Rows from block 3 of the text encoder, named by matrix and row number. Rows with one number belong to one neuron. Each number is 200 + 40 x the weight over its row's rms, rounded and kept within 0 to 999. All counts start at 0. After the name is the row's rms in percent of the matrix's.
# fc1: MLP up (text_encoder.blocks.3.mlp.fc1.weight, 768x256), inputs 86-171
# fc2: MLP down (text_encoder.blocks.3.mlp.fc2.weight, 256x768, transposed), outputs 86-171
fc1.371,061,163,163,298,239,217,205,243,232,186,153,178,199,172,286,171,210,260,195,190,214,238,197,202,202,152,205,217,212,185,224,199,194,172,285,244,210,156,230,186,196,202,144,217,155,255,197,180,203,210,211,182,210,187,155,139,143,231,173,189,156,224,255,206,253,162,256,136,144,225,191,205,207,179,154,216,301,199,172,212,193,273,170,301,278,209,223
fc1.372,045,167,191,268,177,155,153,227,100,231,198,166,231,175,229,141,154,119,163,217,197,191,169,231,160,225,173,251,223,218,248,271,242,185,213,169,227,203,158,222,223,230,263,206,260,245,166,129,242,224,278,187,242,248,170,132,157,212,191,241,179,147,209,256,189,116,193,225,127,164,249,93,215,262,282,219,301,169,228,153,236,162,212,220,207,160,206
fc1.373,120,188,222,237,187,196,151,163,218,229,194,255,239,186,99,246,213,196,216,222,125,262,189,158,188,189,213,128,226,215,235,217,230,194,206,146,173,149,150,178,151,255,163,145,206,210,162,229,180,215,192,245,194,172,172,173,273,203,228,179,178,282,181,247,206,290,215,254,194,184,102,241,220,160,171,201,164,169,194,150,196,202,277,278,216,194,177
fc1.374,123,243,160,192,240,207,243,131,196,163,166,176,235,174,225,220,245,131,180,268,298,100,150,147,157,141,172,202,253,226,175,307,132,192,213,216,235,257,239,179,164,172,215,209,209,259,190,214,167,151,232,250,274,244,226,245,171,190,265,209,172,218,233,206,198,176,172,150,189,186,181,173,222,157,199,155,207,193,219,187,139,169,199,220,144,225,152
fc1.375,088,186,196,212,228,228,192,199,144,189,188,195,211,244,199,312,267,164,168,196,184,224,209,176,297,209,190,170,201,141,178,204,171,238,215,170,192,220,209,238,190,208,171,220,231,201,124,192,194,183,169,198,295,293,153,188,279,183,241,232,193,209,93,218,171,184,164,181,246,287,243,158,209,195,290,156,178,218,202,231,159,244,151,184,228,171,182
fc1.376,130,198,244,158,160,220,228,245,267,278,176,188,184,263,205,215,203,217,185,155,215,177,134,192,199,195,243,161,146,164,191,270,194,179,165,223,238,221,157,242,148,209,195,213,194,173,167,248,160,178,249,226,173,280,120,135,104,184,268,235,181,179,211,188,187,208,207,219,205,203,162,173,275,285,214,244,183,140,185,197,193,155,191,200,161,194,209
fc1.377,111,214,165,232,232,213,161,157,147,204,199,197,200,244,218,187,294,146,203,208,201,241,180,177,207,163,211,180,164,209,182,208,138,158,224,139,192,214,225,169,126,222,203,265,222,188,205,216,240,224,185,165,262,264,193,227,228,159,247,223,237,181,277,195,161,227,112,277,234,114,264,220,154,209,157,169,138,226,129,177,281,207,228,236,249,180,193
fc1.378,106,163,259,218,191,175,196,141,154,193,162,166,221,176,246,101,135,233,184,221,239,157,174,173,199,245,251,230,225,150,212,207,184,244,246,175,176,209,186,209,214,158,230,275,178,250,221,244,243,222,241,210,160,145,162,221,233,256,231,204,240,211,183,195,163,165,221,120,195,199,210,232,179,152,231,224,279,236,285,276,138,197,213,108,195,216,182
fc1.379,095,144,175,216,168,176,276,79,191,190,141,142,228,246,251,273,234,149,203,160,252,264,175,214,253,191,216,215,99,211,143,179,187,220,207,169,175,180,186,216,184,158,208,280,174,204,169,194,220,266,270,283,273,238,189,171,198,204,153,160,214,254,202,239,196,122,165,246,179,162,206,228,182,188,244,232,242,184,232,209,225,219,204,200,170,167,125
fc2.371,062,215,186,194,163,213,222,212,224,196,224,181,135,210,146,219,193,162,158,182,223,78,200,194,185,173,171,183,221,152,204,155,157,223,173,202,148,207,191,157,148,257,234,212,284,227,203,193,149,219,197,130,245,203,253,144,177,211,236,214,191,232,157,158,207,179,190,230,231,170,242,147,238,222,267,254,251,129,264,60,228,169,217,115,172,229,211
fc2.372,046,210,197,195,206,227,245,159,288,192,214,236,188,189,186,246,236,222,184,214,160,208,212,173,151,241,214,230,191,195,204,205,227,157,200,186,234,194,194,228,230,221,253,246,180,189,113,181,194,293,179,226,186,260,162,231,161,191,231,181,148,153,188,233,231,312,208,95,164,207,212,192,197,235,213,194,232,240,218,259,181,135,240,232,177,186,199
fc2.373,120,219,217,225,290,227,235,164,215,206,232,240,141,275,189,180,213,262,233,223,246,219,200,260,199,237,260,222,210,184,145,156,170,199,161,184,203,281,237,168,172,162,251,235,237,206,187,227,204,191,158,133,233,266,225,122,236,111,156,198,90,220,267,202,237,132,194,209,198,136,263,191,235,192,194,213,167,262,230,257,153,216,189,208,169,203,230
fc2.374,126,220,224,230,138,226,134,210,171,143,181,205,204,115,207,217,181,150,182,219,143,198,204,247,162,211,186,187,205,237,255,196,185,266,202,209,155,232,192,165,143,172,190,101,160,140,251,158,141,277,199,222,176,186,218,212,223,204,140,209,223,215,292,167,140,186,157,192,213,255,175,338,182,110,217,218,169,185,187,187,155,151,185,200,247,186,195
fc2.375,095,220,249,311,220,291,175,195,230,206,163,233,163,209,218,172,185,241,180,163,197,190,140,291,119,177,183,217,177,192,306,230,245,219,205,222,179,197,117,200,282,162,214,181,154,183,227,166,211,180,142,188,212,224,218,219,129,211,179,173,174,183,198,225,213,185,197,266,200,170,207,260,191,177,132,243,202,184,185,145,141,155,198,188,244,224,211
fc2.376,121,261,127,142,215,255,165,142,250,194,186,240,172,155,219,152,177,260,223,253,223,247,223,210,192,115,260,207,155,165,218,201,163,238,206,144,181,226,239,224,185,220,193,312,186,311,199,224,187,212,187,204,259,234,191,187,152,183,167,164,278,152,252,217,116,157,286,171,221,162,181,162,210,217,210,243,219,262,234,148,251,302,240,207,187,237,125
fc2.377,111,124,203,149,158,229,239,241,172,126,200,198,180,213,277,250,213,219,212,223,211,152,238,159,158,176,193,181,248,151,227,243,155,273,244,224,187,115,179,224,248,150,175,147,166,211,189,201,234,184,213,175,231,172,139,268,130,198,129,151,233,238,133,138,224,232,272,141,173,291,144,227,196,142,175,181,186,206,208,181,213,207,153,256,198,226,136
fc2.378,104,131,183,207,220,160,246,254,232,215,187,232,169,222,193,234,193,188,272,145,224,180,186,217,223,203,133,90,194,308,197,208,200,217,185,241,237,166,118,211,188,250,212,194,236,104,220,186,202,200,168,261,244,215,164,237,212,221,173,239,144,181,197,237,213,214,174,258,224,125,202,212,171,216,72,207,296,240,131,214,251,248,188,256,159,230,231
fc2.379,097,286,210,189,243,168,123,218,203,178,296,197,170,209,234,224,293,177,247,223,141,235,182,280,254,222,130,166,215,209,174,194,244,206,192,198,245,119,182,233,229,198,219,133,167,236,218,231,145,180,231,179,179,221,173,205,190,226,199,239,181,154,207,122,236,237,178,207,251,206,251,193,248,179,143,109,188,210,206,174,184,226,192,176,211,231,222