{"dataset": "short read English sentences (LibriTTS-R)", "encoder_norm": "batchnorm", "encoder_activation": "relu", "text_encoder_layers": 7, "text_encoder_norm": "layernorm", "text_encoder_norm_position": "pre", "text_encoder_head_dim": 32, "text_encoder_positions": "learned", "init": "torch_default", "residual_init": "zero_last", "lr": 0.028, "gradient_centralization": true, "epochs": 120.9, "lr_schedule": "cosine", "weight_decay": 0.005}
Rows from block 3 of the audio encoder of a small contrastive audio-text model, named by matrix and row number. Rows with one number belong to one channel. Each number is 128 + 32 x the weight over its row's rms, rounded and kept within 0 to 255. All counts start at 0. Numbers have three digits each. After the name is the row's rms in percent of the matrix's.
After each channel's rows are labels from the 100 clips, of 14848, where the channel reaches its highest value: "top examples" is what is common among them; "loudest" is the band of the loudest frequency at the time of the peak. Only what is clearly more common there than usual is listed. The data: short read English sentences (LibriTTS-R). In brackets: how many of the 100.
# convs1: first pointwise conv (encoder.blocks.3.convs.1.weight, 144x144x1), inputs 72-143
# convs3: second pointwise conv (encoder.blocks.3.convs.3.weight, 144x144x1, transposed), outputs 72-143

convs1.0 109:104134121078159181134119107088130164047125097106132179136128125033088193098143137166104067174071093108152169148117118131113115108149146126227131111160115134123138176057092104118125106110152101092113094107143169134128
convs3.0 101:063117129163166125128103122186103110085141106166148159092134118127150128148161057146166124089104131137106175144186098167132171106142107113169049148082144107127128131182140209087112108112138144064114157155139141097100
top examples: the word "of" (25)
loudest: 250 to 500 Hz (36); 500 to 1000 Hz (29)

convs1.124 104:093010200099094133127141071121150119143127163142142135109130073197110093139116139172084073178117145113156116130115108145088134167116130116118143106158065129128128086144108181093142148168119143151149180118163116169110
convs3.124 111:134136164159137039155108118183062174102106131124138131101141092102099147157091125109147112116120135126134116141184116147170120116156104099105050158102070127184136116098102029152147173162161147093148113153101105165123
top examples: the word "she" (64)
loudest: 4000 to 8000 Hz (26)

convs1.61 101:092212123182150147120136145124123103167154146118119182127160104149122172151159155097099093116119115144142188125097030157165089124126115064116104134132098166122060116066107149128110150185122109149137110164128114148147
convs3.61 115:184059135172185173126211132092125077176125131127098087212106153154133107146135111129099145122115114167120098145074193156165121116098108132135127177139113145116152147094118146125113131090120169083115093122144110129205
top examples: the word "to" (35)
loudest: 4000 to 8000 Hz (28)

convs1.126 101:174161098063129172082127123171083147136174131069185049092104118111093139144130152179153079143135147151133106138146101154138103162067095121146089163139084104183127191122116114093080149151078083129170128168134128074080
convs3.126 092:161171181139045152131094076107110170099135144173102183118179106155128107154100127209140166118116084156096160099089154115118170133183171145087139169100189171099089136144100114069141139148119153150158176163172102151135
top examples: the word "was" (25)
loudest: 4000 to 8000 Hz (71)

convs1.142 102:135223113143143142126136161126170132142145101158090074151111123097119138148155156117255142129079116111124102180109137105144111084083170132107122067130101106142083121121158127109161157138098130126178162189103128134154
convs3.142 104:096138163135162131120152107139094075109174094120104225132120150096145135084129156108050116077092079176167171185122123090141119111130127116144099100168125108142106130120203100082108204213141070140173134131090101150145
top examples: the word "not" (26)
loudest: 500 to 1000 Hz (27)

convs1.87 099:110138055136141119173140103139111128110162115136099141092136121149124091114130087111142117034130120160148126128118179176105096114069185100197067175143124093118183100159133156132157169157121130132113150115153120056165
convs3.87 092:163130112124154171138112139124123120159101154087132113158182063122123154113097112148127095104158107105084135094149085187193151130243142153134132153106102124097102085096091085169121133113120159150131075105020171172138
top examples: the word "was" (31)
loudest: 250 to 500 Hz (31)

convs1.55 099:111131143062111144093157104098122152101124025164163089103153088105104146155097143189111127128154144137111016089104109149160206099076135075077154151143090154168116209154169140178163137107094129104165151129122132169132
convs3.55 106:164095123105090104170094103104094118136185141103084090153150133114139063105086143195155175148140081145107128109086124133065092071088079142137142075175151167137125064112172168144119123119122128118196126102112093153120
top examples: the word "said" (25)
loudest: 4000 to 8000 Hz (50)

convs1.143 101:144117121065069097062129130105089173106056082093111099113106130136083151100084107070150074160159082085105171135152201123108106125112171114080153183095127185137120158163105118099102119156092010121136151135141149142130
convs3.143 106:102080133056188105208133135137147096102124121165101075155158143162097135140199178186141109163090136152143136104178114132123132151130125168119151158108118139109120120088096126104086111151134178218122095073140085143131
top examples: the word "said" (47)
loudest: 4000 to 8000 Hz (90)

convs1.134 106:047100128096106151125163089139140114102126129126089094120142141121114090122110167167147077048137210159141168155147109152087074139170148095088115187202188127150120077158155179142183120122136063083101130118143137127165
convs3.134 102:163105134144154105164153193101156113186191173061107152152091135150115182132155120135103097139118161128155125138146099121083140165102156106115132129104140144076101138105139124149150198102104168129129148126140132131183
top examples: the word "you" (57)
loudest: 250 to 500 Hz (57)

convs1.27 103:130118097091108151170114170167141113120154143062140074145150123196183084091146129117095157170096140107121148135099092134139094155103098078091137103171119180144072094101162154144119124125176178118134134168134081088149
convs3.27 108:139110131143093081117131119114131126080170114141130092123077123180073134127142172125114204153167140188118132100079129163170123154131107154132152120091045055141103125146096132089165085154149131160071122156160089117132
top examples: the word "not" (29)
loudest: 250 to 500 Hz (35); 500 to 1000 Hz (25)

convs1.72 099:212170129121123129093096123139141161125095134148103129150114123173164128158158128160145086071180168049140097138128094113126091096174146161069165094171132175139089098072077179109122186119097114152096085208129116114122
convs3.72 105:096168106111127099191145181110136167113131088153185176131161131123170144107146080116114120061081154090126183115165132152093144086153153116130146136128160160140118116103125109213130111136137059113153153155137168082080
top examples: the word "she" (32)
loudest: 2000 to 4000 Hz (32)

convs1.13 101:176125089161119151183144106140139146084132065105171073146118144156167095145082097101150146177147123145149149118142095119164099134089121184163111110114160169132105083082213139184106125117103053128190190108173119112152
convs3.13 095:080139135145150146153150188148095122094084078165130170122118152113123117094196152175186111130126090140134120149059133151139143115140185134106189148130111111090190101137147167121149115107093157097141164183121150145088
top examples: the word "was" (30)
loudest: 250 to 500 Hz (28)