From a checkpoint of a small contrastive audio-text model.
Model: 7.34M parameters, encoder arch quartznet, encoder norm batchnorm, encoder activation relu, encoder widths [96, 144, 208, 320], text encoder width 256, text encoder layers 7, text encoder norm layernorm, text encoder activation gelu_tanh.
Rows from block 9 of the audio encoder of a small contrastive audio-text model, named by matrix and row number. Rows with one number belong to one channel. Each number is 128 + 24 x the weight over its row's rms, rounded and kept within 0 to 255. All counts start at 0. After the name is the row's rms in percent of the matrix's.
After each channel's rows are labels from the 100 clips, of 14848, where the channel reaches its highest value: "strongest on" is what is common among them; "loudest" is the band of the loudest frequency at the time of the peak. Only what is clearly more common there than usual is listed. The data: short read English sentences (LibriTTS-R).
# convs1: first pointwise conv (encoder.blocks.9.convs.1.weight, 208x208x1), inputs 70-139
# convs3: second pointwise conv (encoder.blocks.9.convs.3.weight, 208x208x1, transposed), outputs 70-139

convs1.69 107 [136 130 136 128 141 152 102 146  80 103 133 100 119 121 157 133 167 101 142 134 108 112 179 168  76 123 136 145 166  86 124 115 158  92  99 136 111 107 103 134 141 136  92 100 115 100  99 137 174 123 125 117 162 140 131 128 151 105 170 125 108 173 150 116  97 115 143  64 164 126]
convs3.69 099 [144 177 124 140 120  83  62 145  92 113 135 112 161 152 104 149 148 116  86  85 182 101 175 105 113 117 155 120 166 156 154 105 124 164 107 133 147 159 114 126 142 138 134 140 114 143 132 119 134 123 117 102 120  98 108 113 130 129 133 121 105 134 103 135  94 132 111 141  71 135]
strongest on: the word "not"; the word "was"
loudest: 250 to 500 Hz

convs1.78 103 [113 133 102 131 105  81 133 113 153 138  91 131 120 120  38 140 152 142 140 140 167 174  79 129 116 104 153 121 118 127 106 121  97 113 153 107 172 162  97 141 168 144 105 133 128  90 117 129 106 150 108 143  86 137 115 117 114 158 140  81 109 138 165 132 112 160 113 105 150 119]
convs3.78 111 [144 120 111 118 139 107 129 142 172 129 115 119 115 106 157 144 114 110 148 130 131 139 140 142 143 126 159 172  99 114 118 111 107 117  99 135 110 142 122 165 159 138 103 165 137 134 124 127 118 163 156 119 151 137 122 152 135 122 134 105 151 163 109 131 111  88 158 189  92 114]
strongest on: the word "was"
loudest: 250 to 500 Hz

convs1.102 100 [171 149 120 124 101  99 107 101 188 144 146 150 134  96 154 122 116 122 155 127 114  90 141 123 133 129 150 115  94 150 137 107 153 102 150  64 147 150 133  92 146 155 127 143 115 142 107 150  98 153 160 115 164 145 125 129 131 116 142  42 161  94 155 101 169 161 150 154 160 111]
convs3.102 104 [134 183 130 118 145  72 173 150 140 125 130 129 162  75 100 141 127 129 104 136 102 149 127 138 136 123 108 142 125 155 130 103 118 171 102 131 121 116 130 149 119 115 149 168 133 173 115 100  67 107 148 135 105 144 146 111 148 132 130 132 158  91 125 110 145 119 130 104  99 118]
strongest on: the word "was"
loudest: 250 to 500 Hz

convs1.31 101 [132 140 126  97  97 136 147  33 106 137 111 107 134 135 111 126 157 129 132 150 147 111 183 143 110 132 143 128 155 100 152 127 145 142  51 146 150 111 142 164 124 143 122 119 107 118  89 127 123 105 127 149 138 108 144  88 125  89 143 119 128 139 112 135 171 182 121 110 159 147]
convs3.31 104 [131 149 165 157 133 118 157 149  69 104 101 140 124  85 119 117 117 109 125 125 131  85 111 124 134 115 135 108 173 127  86 165 125 111 132 128 112 148 147 151 142 122 136 109 161 161 142 143 117 123 131 151 141 144 112 133 128  84 103 121 155  82 113 129 113  92 128 133 109 111]
strongest on: the word "was"
loudest: 500 to 1000 Hz

convs1.5 102 [113  93 118 131 112  97 121 124 131 149 137 143 149 118 133 112 163 126 136 124 108 103 131 134 156 124  88 162 152  68 142 113 110 115 172 106 218 105  93 150 138 147 116 160 120  57 134 138  95 150 124 120 150 133 141 116 140 152 108  74 119 119 118 128 114 145  94 133 156 151]
convs3.5 109 [148 166 133 127  93  97 106 134 148 124 121  83 133 145 147 114  86 170 145 120 147  69 120 137 134 109 107  90 144 117 125 151 117 115 101 144 110 121 193 107 133  98 134 159  88 134 185 130  97 129 165 144 165 131 140 126 117 113 134  99 139 103 139 147 102 131 137 113 144 122]
strongest on: the word "was"
loudest: 250 to 500 Hz

convs1.190 107 [123 115 119 132 145 124 124 179 117 150 125 144 137 141 154 133 114 140 102 133  94 146 109 138 126 130 155 126 110 138 125  86 136 155  99 190  89 176 151  83 144 108 103 153 121 103 120 141 105 106 140 135 129 144 120 145  96 125 120 160 123 130 161 143 148  73  93 120  97 153]
convs3.190 098 [113 133 123 143  98 138 140  95 145  94 164 113  92 148  92 144 118  95  89 150 140 147 107  98 146  72 146 122 134 112 135 137 143 110 125 146 148 152 148 124 132 132 159 145 136 193 128 117 151 120 149 108 125 105 134 120 100 132 105 154  94 113 106 143 155 137 139 166 113 146]
strongest on: the word "not"
loudest: 250 to 500 Hz

convs1.168 101 [129 121 140 140  92 120 120 185 146 160 129 145 161 104 101 104 104  94 190 124 145 156  99 171 119 175 113 144 129 119 153 136 139 130 115 118 118 103  87 136 130 160 162 123 119 100  96 104 148 160 150 123 118 124 101 150 133 150 113 166 144 121 144 112 163 168 150  91 169  78]
convs3.168 104 [ 65 114 122 161 126 137 107 118 147 149 125 152 151 103 103 141 130 105  57 147 164 107  92 111 104 131 125  92 112 138 131 108 121 130 114 143 117 109  98 141 101 109 115 140 164 100 136 161 152 123 165 161  97 106 162 164  86 139  92 130 115 118  97 105 160 118  97 127 148 154]
strongest on: the word "was"
loudest: 250 to 500 Hz

convs1.26 099 [116 115 107 152 164 149 113 147 141 121  80  97  95  99  54 118 144 112 138 159 115 112 106 102 111 142 148  89 126 112 131 105 156 141 178 120 136 187  81 106 162 146 154 139  99  65 124 138 152 137 153 137 156 137 131 125 142 144  98  89 131 113 153 133 160 129 120  92 105 145]
convs3.26 108 [154 121 128 104  80 110 124 106 105 153 139 142 113 171 143  97 156  94 164  74 122 139 121 100 172 137  99 137 113 127 148 111 192 113 145 168 142 163 131 128 168 103 189 101 137 146 149  87 129 147 127 121  82 147 151  98 153 112 107 122 124 113 122 113 186 117 126 124 140 187]
strongest on: the word "i"
loudest: 250 to 500 Hz

convs1.177 098 [161  89 125 144 131 108 140 132 148  93 147 156 156  97  49 114 121  95 164 157  99 152 131 107 148 140 141 134 164  97 134 103 160 140 128 139 113 120 133 127 156  88 135 146 107 126 119  81 126 137 100 124 159 123 127 143 149  97 114 128 165 146 115 128 165  92 106 127 138 138]
convs3.177 103 [184 146 150 138 123 130 106 121 108 126 117 139 122 130 174 101 130 101 118  96  72 126 117  73 110 131 158 106 114 129 157 112  98 126 156  95 100 139 142 147 120 159 146  77 122 137 170 160 163 142 110 129 115 111 148 136 150 126 169 149 139  78 133 124 153  97  85 113 159 158]
strongest on: the word "not"
loudest: 250 to 500 Hz

convs1.108 106 [145 121 138 107 177 121 123 114 124 141 161 157 153 155  98  86  80 141  67 161 105 138  83 128 141 144 118 132 137 131 143 139 157 133 134 161  95  85  85 128 132 103 175 133 125 121 111  95 115 139 142 138 127 116 145 160 164  85 154  96  62 108 126 142 132 158 132 134 132 149]
convs3.108 101 [135 108 147 153 117 117 137 126 132 159 124 159 170  99 104 101  99 165 106  98 139 134 109 111 136 148 154 126  99 113 127 131 124 137 123 156  74 144 114 101 117  65 125 139 120 128 163 151 153  87 138 117 157 142 133 156 126 130 162  90 114 165 153 132 143 141 135 135 102 130]
strongest on: the word "was"
loudest: 250 to 500 Hz

convs1.200 101 [153  84 108  97 144 121 146  78 154 100 148 120  90 113 140 152 101 114 159 137 112 100 127 151 107 191 164 157  66 147 155 129 137 116 181 135 145 135 125 111 111 151 129 121 143  98 135 100 172 116 145  72 120 145 112 154 126 117 112 136 149 105 168 118 128  81 148 116 134 171]
convs3.200 110 [160  94 120 129 125 105 114 149 138 127 122  89 133 130 149 160 140  94 110 135 138 166  99 108 138 106  97 110 111 135 146 133 119 140 128 121  98 132 104 105 126 129 124 142 117 148 180 145 111 128 106 106 143 122 135 137 102 116 121 108 126 136 114 135 143 138 154 117 164 122]
strongest on: the word "said"
loudest: 4000 to 8000 Hz

convs1.206 098 [117 131 145 141 135 134  96 137 122 143 110 130 177 109 111 134 118 121  94 104 154 138 108 143 100 139 127 150 171 139  95 139 115 134 111 122 114 128 112 122 154 131 152 108  93 124 103 130 131 144 141 164 114 119 164 118 162  88 145 141 103 110 198 120  92  84  98 129 106 159]
convs3.206 105 [137 121  95 114 146 139 178  85 146 166 112 116 108 134 179 148 113 127 154 134 135 142  65  88 109  63 112 154 114 121 153 139 115 122 191  85 126 131 184 104 141 150 164 129 132 126 126 121 121 163 119 139 138 128 156 136 121 111  99 135  94 105 124  83 117 165  71 128 117 152]
strongest on: the word "not"; the word "was"; the word "it"
loudest: 250 to 500 Hz

convs1.96 101 [130  52 114 100 178 163 120 154  95 148 120 114 122 114 120 130 105 122 103 127 158 168  30 160 125 129 149 115 132 104 148 131 100 118 151 137 120 179  97 133 133 149 122 119 134  82 115 155  67 110 109 118 132 117 132 139 113 150 148  83 148 154 115 117 143 109 129 118 131 146]
convs3.96 109 [148  95 139 130 137 157 127 107 139 126  99 130 127 134 118 157 109 132 140 189  99 137  95 145 114  99 124 132 102 114 128 103 191 139 162 105 153 122 127 101 132 120  78 134 127  97 159 138 102 109 108 146 143 146 111 139 117 124 140 114 133 133 119  76 126  95  94 126 132 109]
strongest on: the word "not"
loudest: 250 to 500 Hz