config.yaml
gain_aug_db: 6
hop_length: 160
vocab_size: 5132
text_encoder_layers: 7
text_encoder_qk_norm: false
text_encoder_positions: "learned"
init: "torch_default"
residual_init: "zero_last"
optimizer: "muon"
grad_clip: 1.0
final_lr_fraction: 0.1
Rows from block 7 of the audio encoder of a small contrastive audio-text model, named by matrix and row number. Rows with one number belong to one channel. Each number is 128 + 32 x the weight over its row's rms, rounded and kept within 0 to 255. All counts start at 0. Numbers have three digits each.
After each channel's rows are labels from the 100 clips, of 14848, where the channel reaches its highest value: "top examples" is what is common among them; "loudest" is the band of the loudest frequency at the time of the peak. Only what is clearly more common there than usual is listed. The data: short read English sentences (LibriTTS-R).
# convs1: first pointwise conv (encoder.blocks.7.convs.1.weight, 208x208x1), inputs 0-103
# convs3: second pointwise conv (encoder.blocks.7.convs.3.weight, 208x208x1, transposed), outputs 0-103

convs1.16:121130128161143119108151111192122098090127162123135138154136134097135113130151122125134097072138117144147106143103107086106075148131060136104103149158074173119068188116133108100143165091134153120154100122145133142152080102126147059123120112163125122122116131130140162149122127181091179111100066135071176051171105
convs3.16:140135095142176126131157150132175135126137039138108087063136184142145106164094116148124139111189135088166177194124144122132117142089138053155110193141145187116129134167124094095126145105068159105136178127103108108101144115111129141098164150123075131092139121164105115113122144119112153088141127142157133132051180
top examples: the word "said"
loudest: 4000 to 8000 Hz

convs1.142:101152152077101112125112160147178162126212181142135201164120145135119155092099094145126120132078073129094137148160147083123146104146120116120104140138139182166180107100087195209106115133129168077169086149131198124124130139107149164077099112125090064132025192072164156130141142121123139079089111163147120122178163
convs3.142:119113110073159119098092079081123062140153111134156107143119161115125090140109107174148134154138099080157100141177120181154116116188104096058139074185103103131140104134226188106098063123155120151108100165120110057117093156052135131073178153129068125154100155122092098169125106208092116110140103130119145106132170
top examples: the word "was"; the word "it"
loudest: 250 to 500 Hz

convs1.76:084138109134141139066114140154124141091130078176154146130096119118072085166158151133151061114093100124106161219123177171142148186135114130159098140090107106108159120122089127181163126117119137159072198097128197142194161128178088126116094131089112123062182096124138105100146201087148147166152099142093125114102080
convs3.76:112101107103189095080111179088098144062134155112092132127124138096159112098075147036140113165106115142145124035128147075138101170089092100157111082105153141134072073095175097117113105144109161074122126079081168124085143145132159116157107173137137097121129125071122108134100166107114039130123125165099122175113060
top examples: the word "was"
loudest: 4000 to 8000 Hz

convs1.71:174113157164070133074111154109136149088157154114113142135255126106187173157117056202146143098152136099138087138133174114141098111115140188093143148103123153137152102191101121100131067178151186140146166171072152123107117145115133088136121130148134131122150089118133087120123067168088133156122114142103118150109067
convs3.71:111197110098145142161136082114145131150146160135121088124151106132147106117101086175094157129121148129117064130146212173173134107181138069121111150110155094103131162136131152100121090089113132144143109071124089190076095187136106082112112126198099104129123069120099201117188218119161127151127162047104135183138132
top examples: the word "she"
loudest: 500 to 1000 Hz

convs1.61:087145159166095127126173102134109106146106098133098082158211111150071140157123109163125140098092116124089088151151157136171151129152087168070129144146109106131070118176099137198075119078116111143076130093120178078104130105152138194138210155093173128139160122123118120111102126133108117115108102094169154129104156
convs3.61:112097134114184086116144204125128109167155115131104150142062114123137148152079105145134080050081127188099113153080124030090117045128047123078152117107131157134166093149187124140125091080145120166117126118131144048084123130099104144121115110110134120152125122078147158147127123152153102099120125128155182099165131
top examples: the word "she"
loudest: 4000 to 8000 Hz

convs1.163:130139128139153087151104075132164119151076255135159144119166149123112166150116141108153152143104118107097133122129161131157128089169098096133103167134084097077058089105122160127138153140084145176106143115134109196139092154112147126134067108139118094127126159144154101130118138101111116092163151050152148141108109
convs3.163:128055082096171093089125161145167131141075068107153096073105163139112092137151134156148208118104110130097130070136121172169088108069162175133149092123136140093142143149103138110134192120126151096097133198133128129136136132155104148138151140158129168119170100088099123158111139149158114091100121150092116098089139
top examples: the word "said"
loudest: 500 to 1000 Hz

convs1.164:089090122093142196165099171153154199147151088102104165112141210134167073142108149122153147139162160138141097156143110135102137058141127113164120085087078121122147152151065114139113150147116165138149158122079182098173135125076131176128145193136163169079083125131088135144109127152125163097145136137129108158103103
convs3.164:195160158130107103062123101149138079160095187205101134099167167146113104153135108102139125120139163070144112124120167150114157123159058133120128099145134112094160129176094148132177109177166118092100098112121114115034113131120108141135116215185122102129164160181128141108118108134106192103163064163121148126111118
top examples: the word "was"
loudest: 250 to 500 Hz

convs1.27:090121147092101067137144100100194123086100177157158144139179126177129121175172190124131153096118073167147126109144144168116137148063120192199084115150143113165104156133145117070111102101119147100196100080068158141157154121136160103131163099119097133142120174127166105114152130144121069130097121159135126121102079
convs3.27:116106160170107119101170042161172113085113115080119116097103136133145160138142124116149145143142160153130096116110120165124129117122177143132103113139131067161228110142133138191087143190093147097109130115075134134133144070081139151177123107139087165098163140112119136079076130107063123164133093084115206149148184
top examples: the word "said"
loudest: 4000 to 8000 Hz

convs1.127:160140096181181126123060101082123098098136147115183132174091124113134131124115112143195138125145132081147174182166153156152157086114140132112104114116099114151192163151141126119102165164137154127070083145144132165088163158085060127062120116114128142171125197103157142129145167148064157120106109132116079158154096
convs3.127:137053097122103144090120074146116108095094095099109124133128164121157182165138139145111107104089158146097182136138095160035114123136146182207091106129117074165115126121067117147103118110134124095094165115134131121063110087126164099088106072112167102164137122133123224096152099102139047149154111168076133113075128
top examples: the word "he"
loudest: 250 to 500 Hz

convs1.46:160098126068129086105091149161067137111130087129169119192106126199115096128134161112148085116151148126132106127126209111124158165138159083065157144102123195058143130035054095045156094122069110180176191110134123170131130142093153140093110127145174146115084148138156121097102161122139100147097144138092183163158135
convs3.46:144065060178197121093093096142106154139076102113114154066108168122159152131154137114058124165121210094086089066137129119127180130183171090145065117145106117132174136097120103108117076161077168156166082112216107090184151148081140148136095129085120176110144192188121155145155175109129107115145104195118139152131116
top examples: the word "was"
loudest: 250 to 500 Hz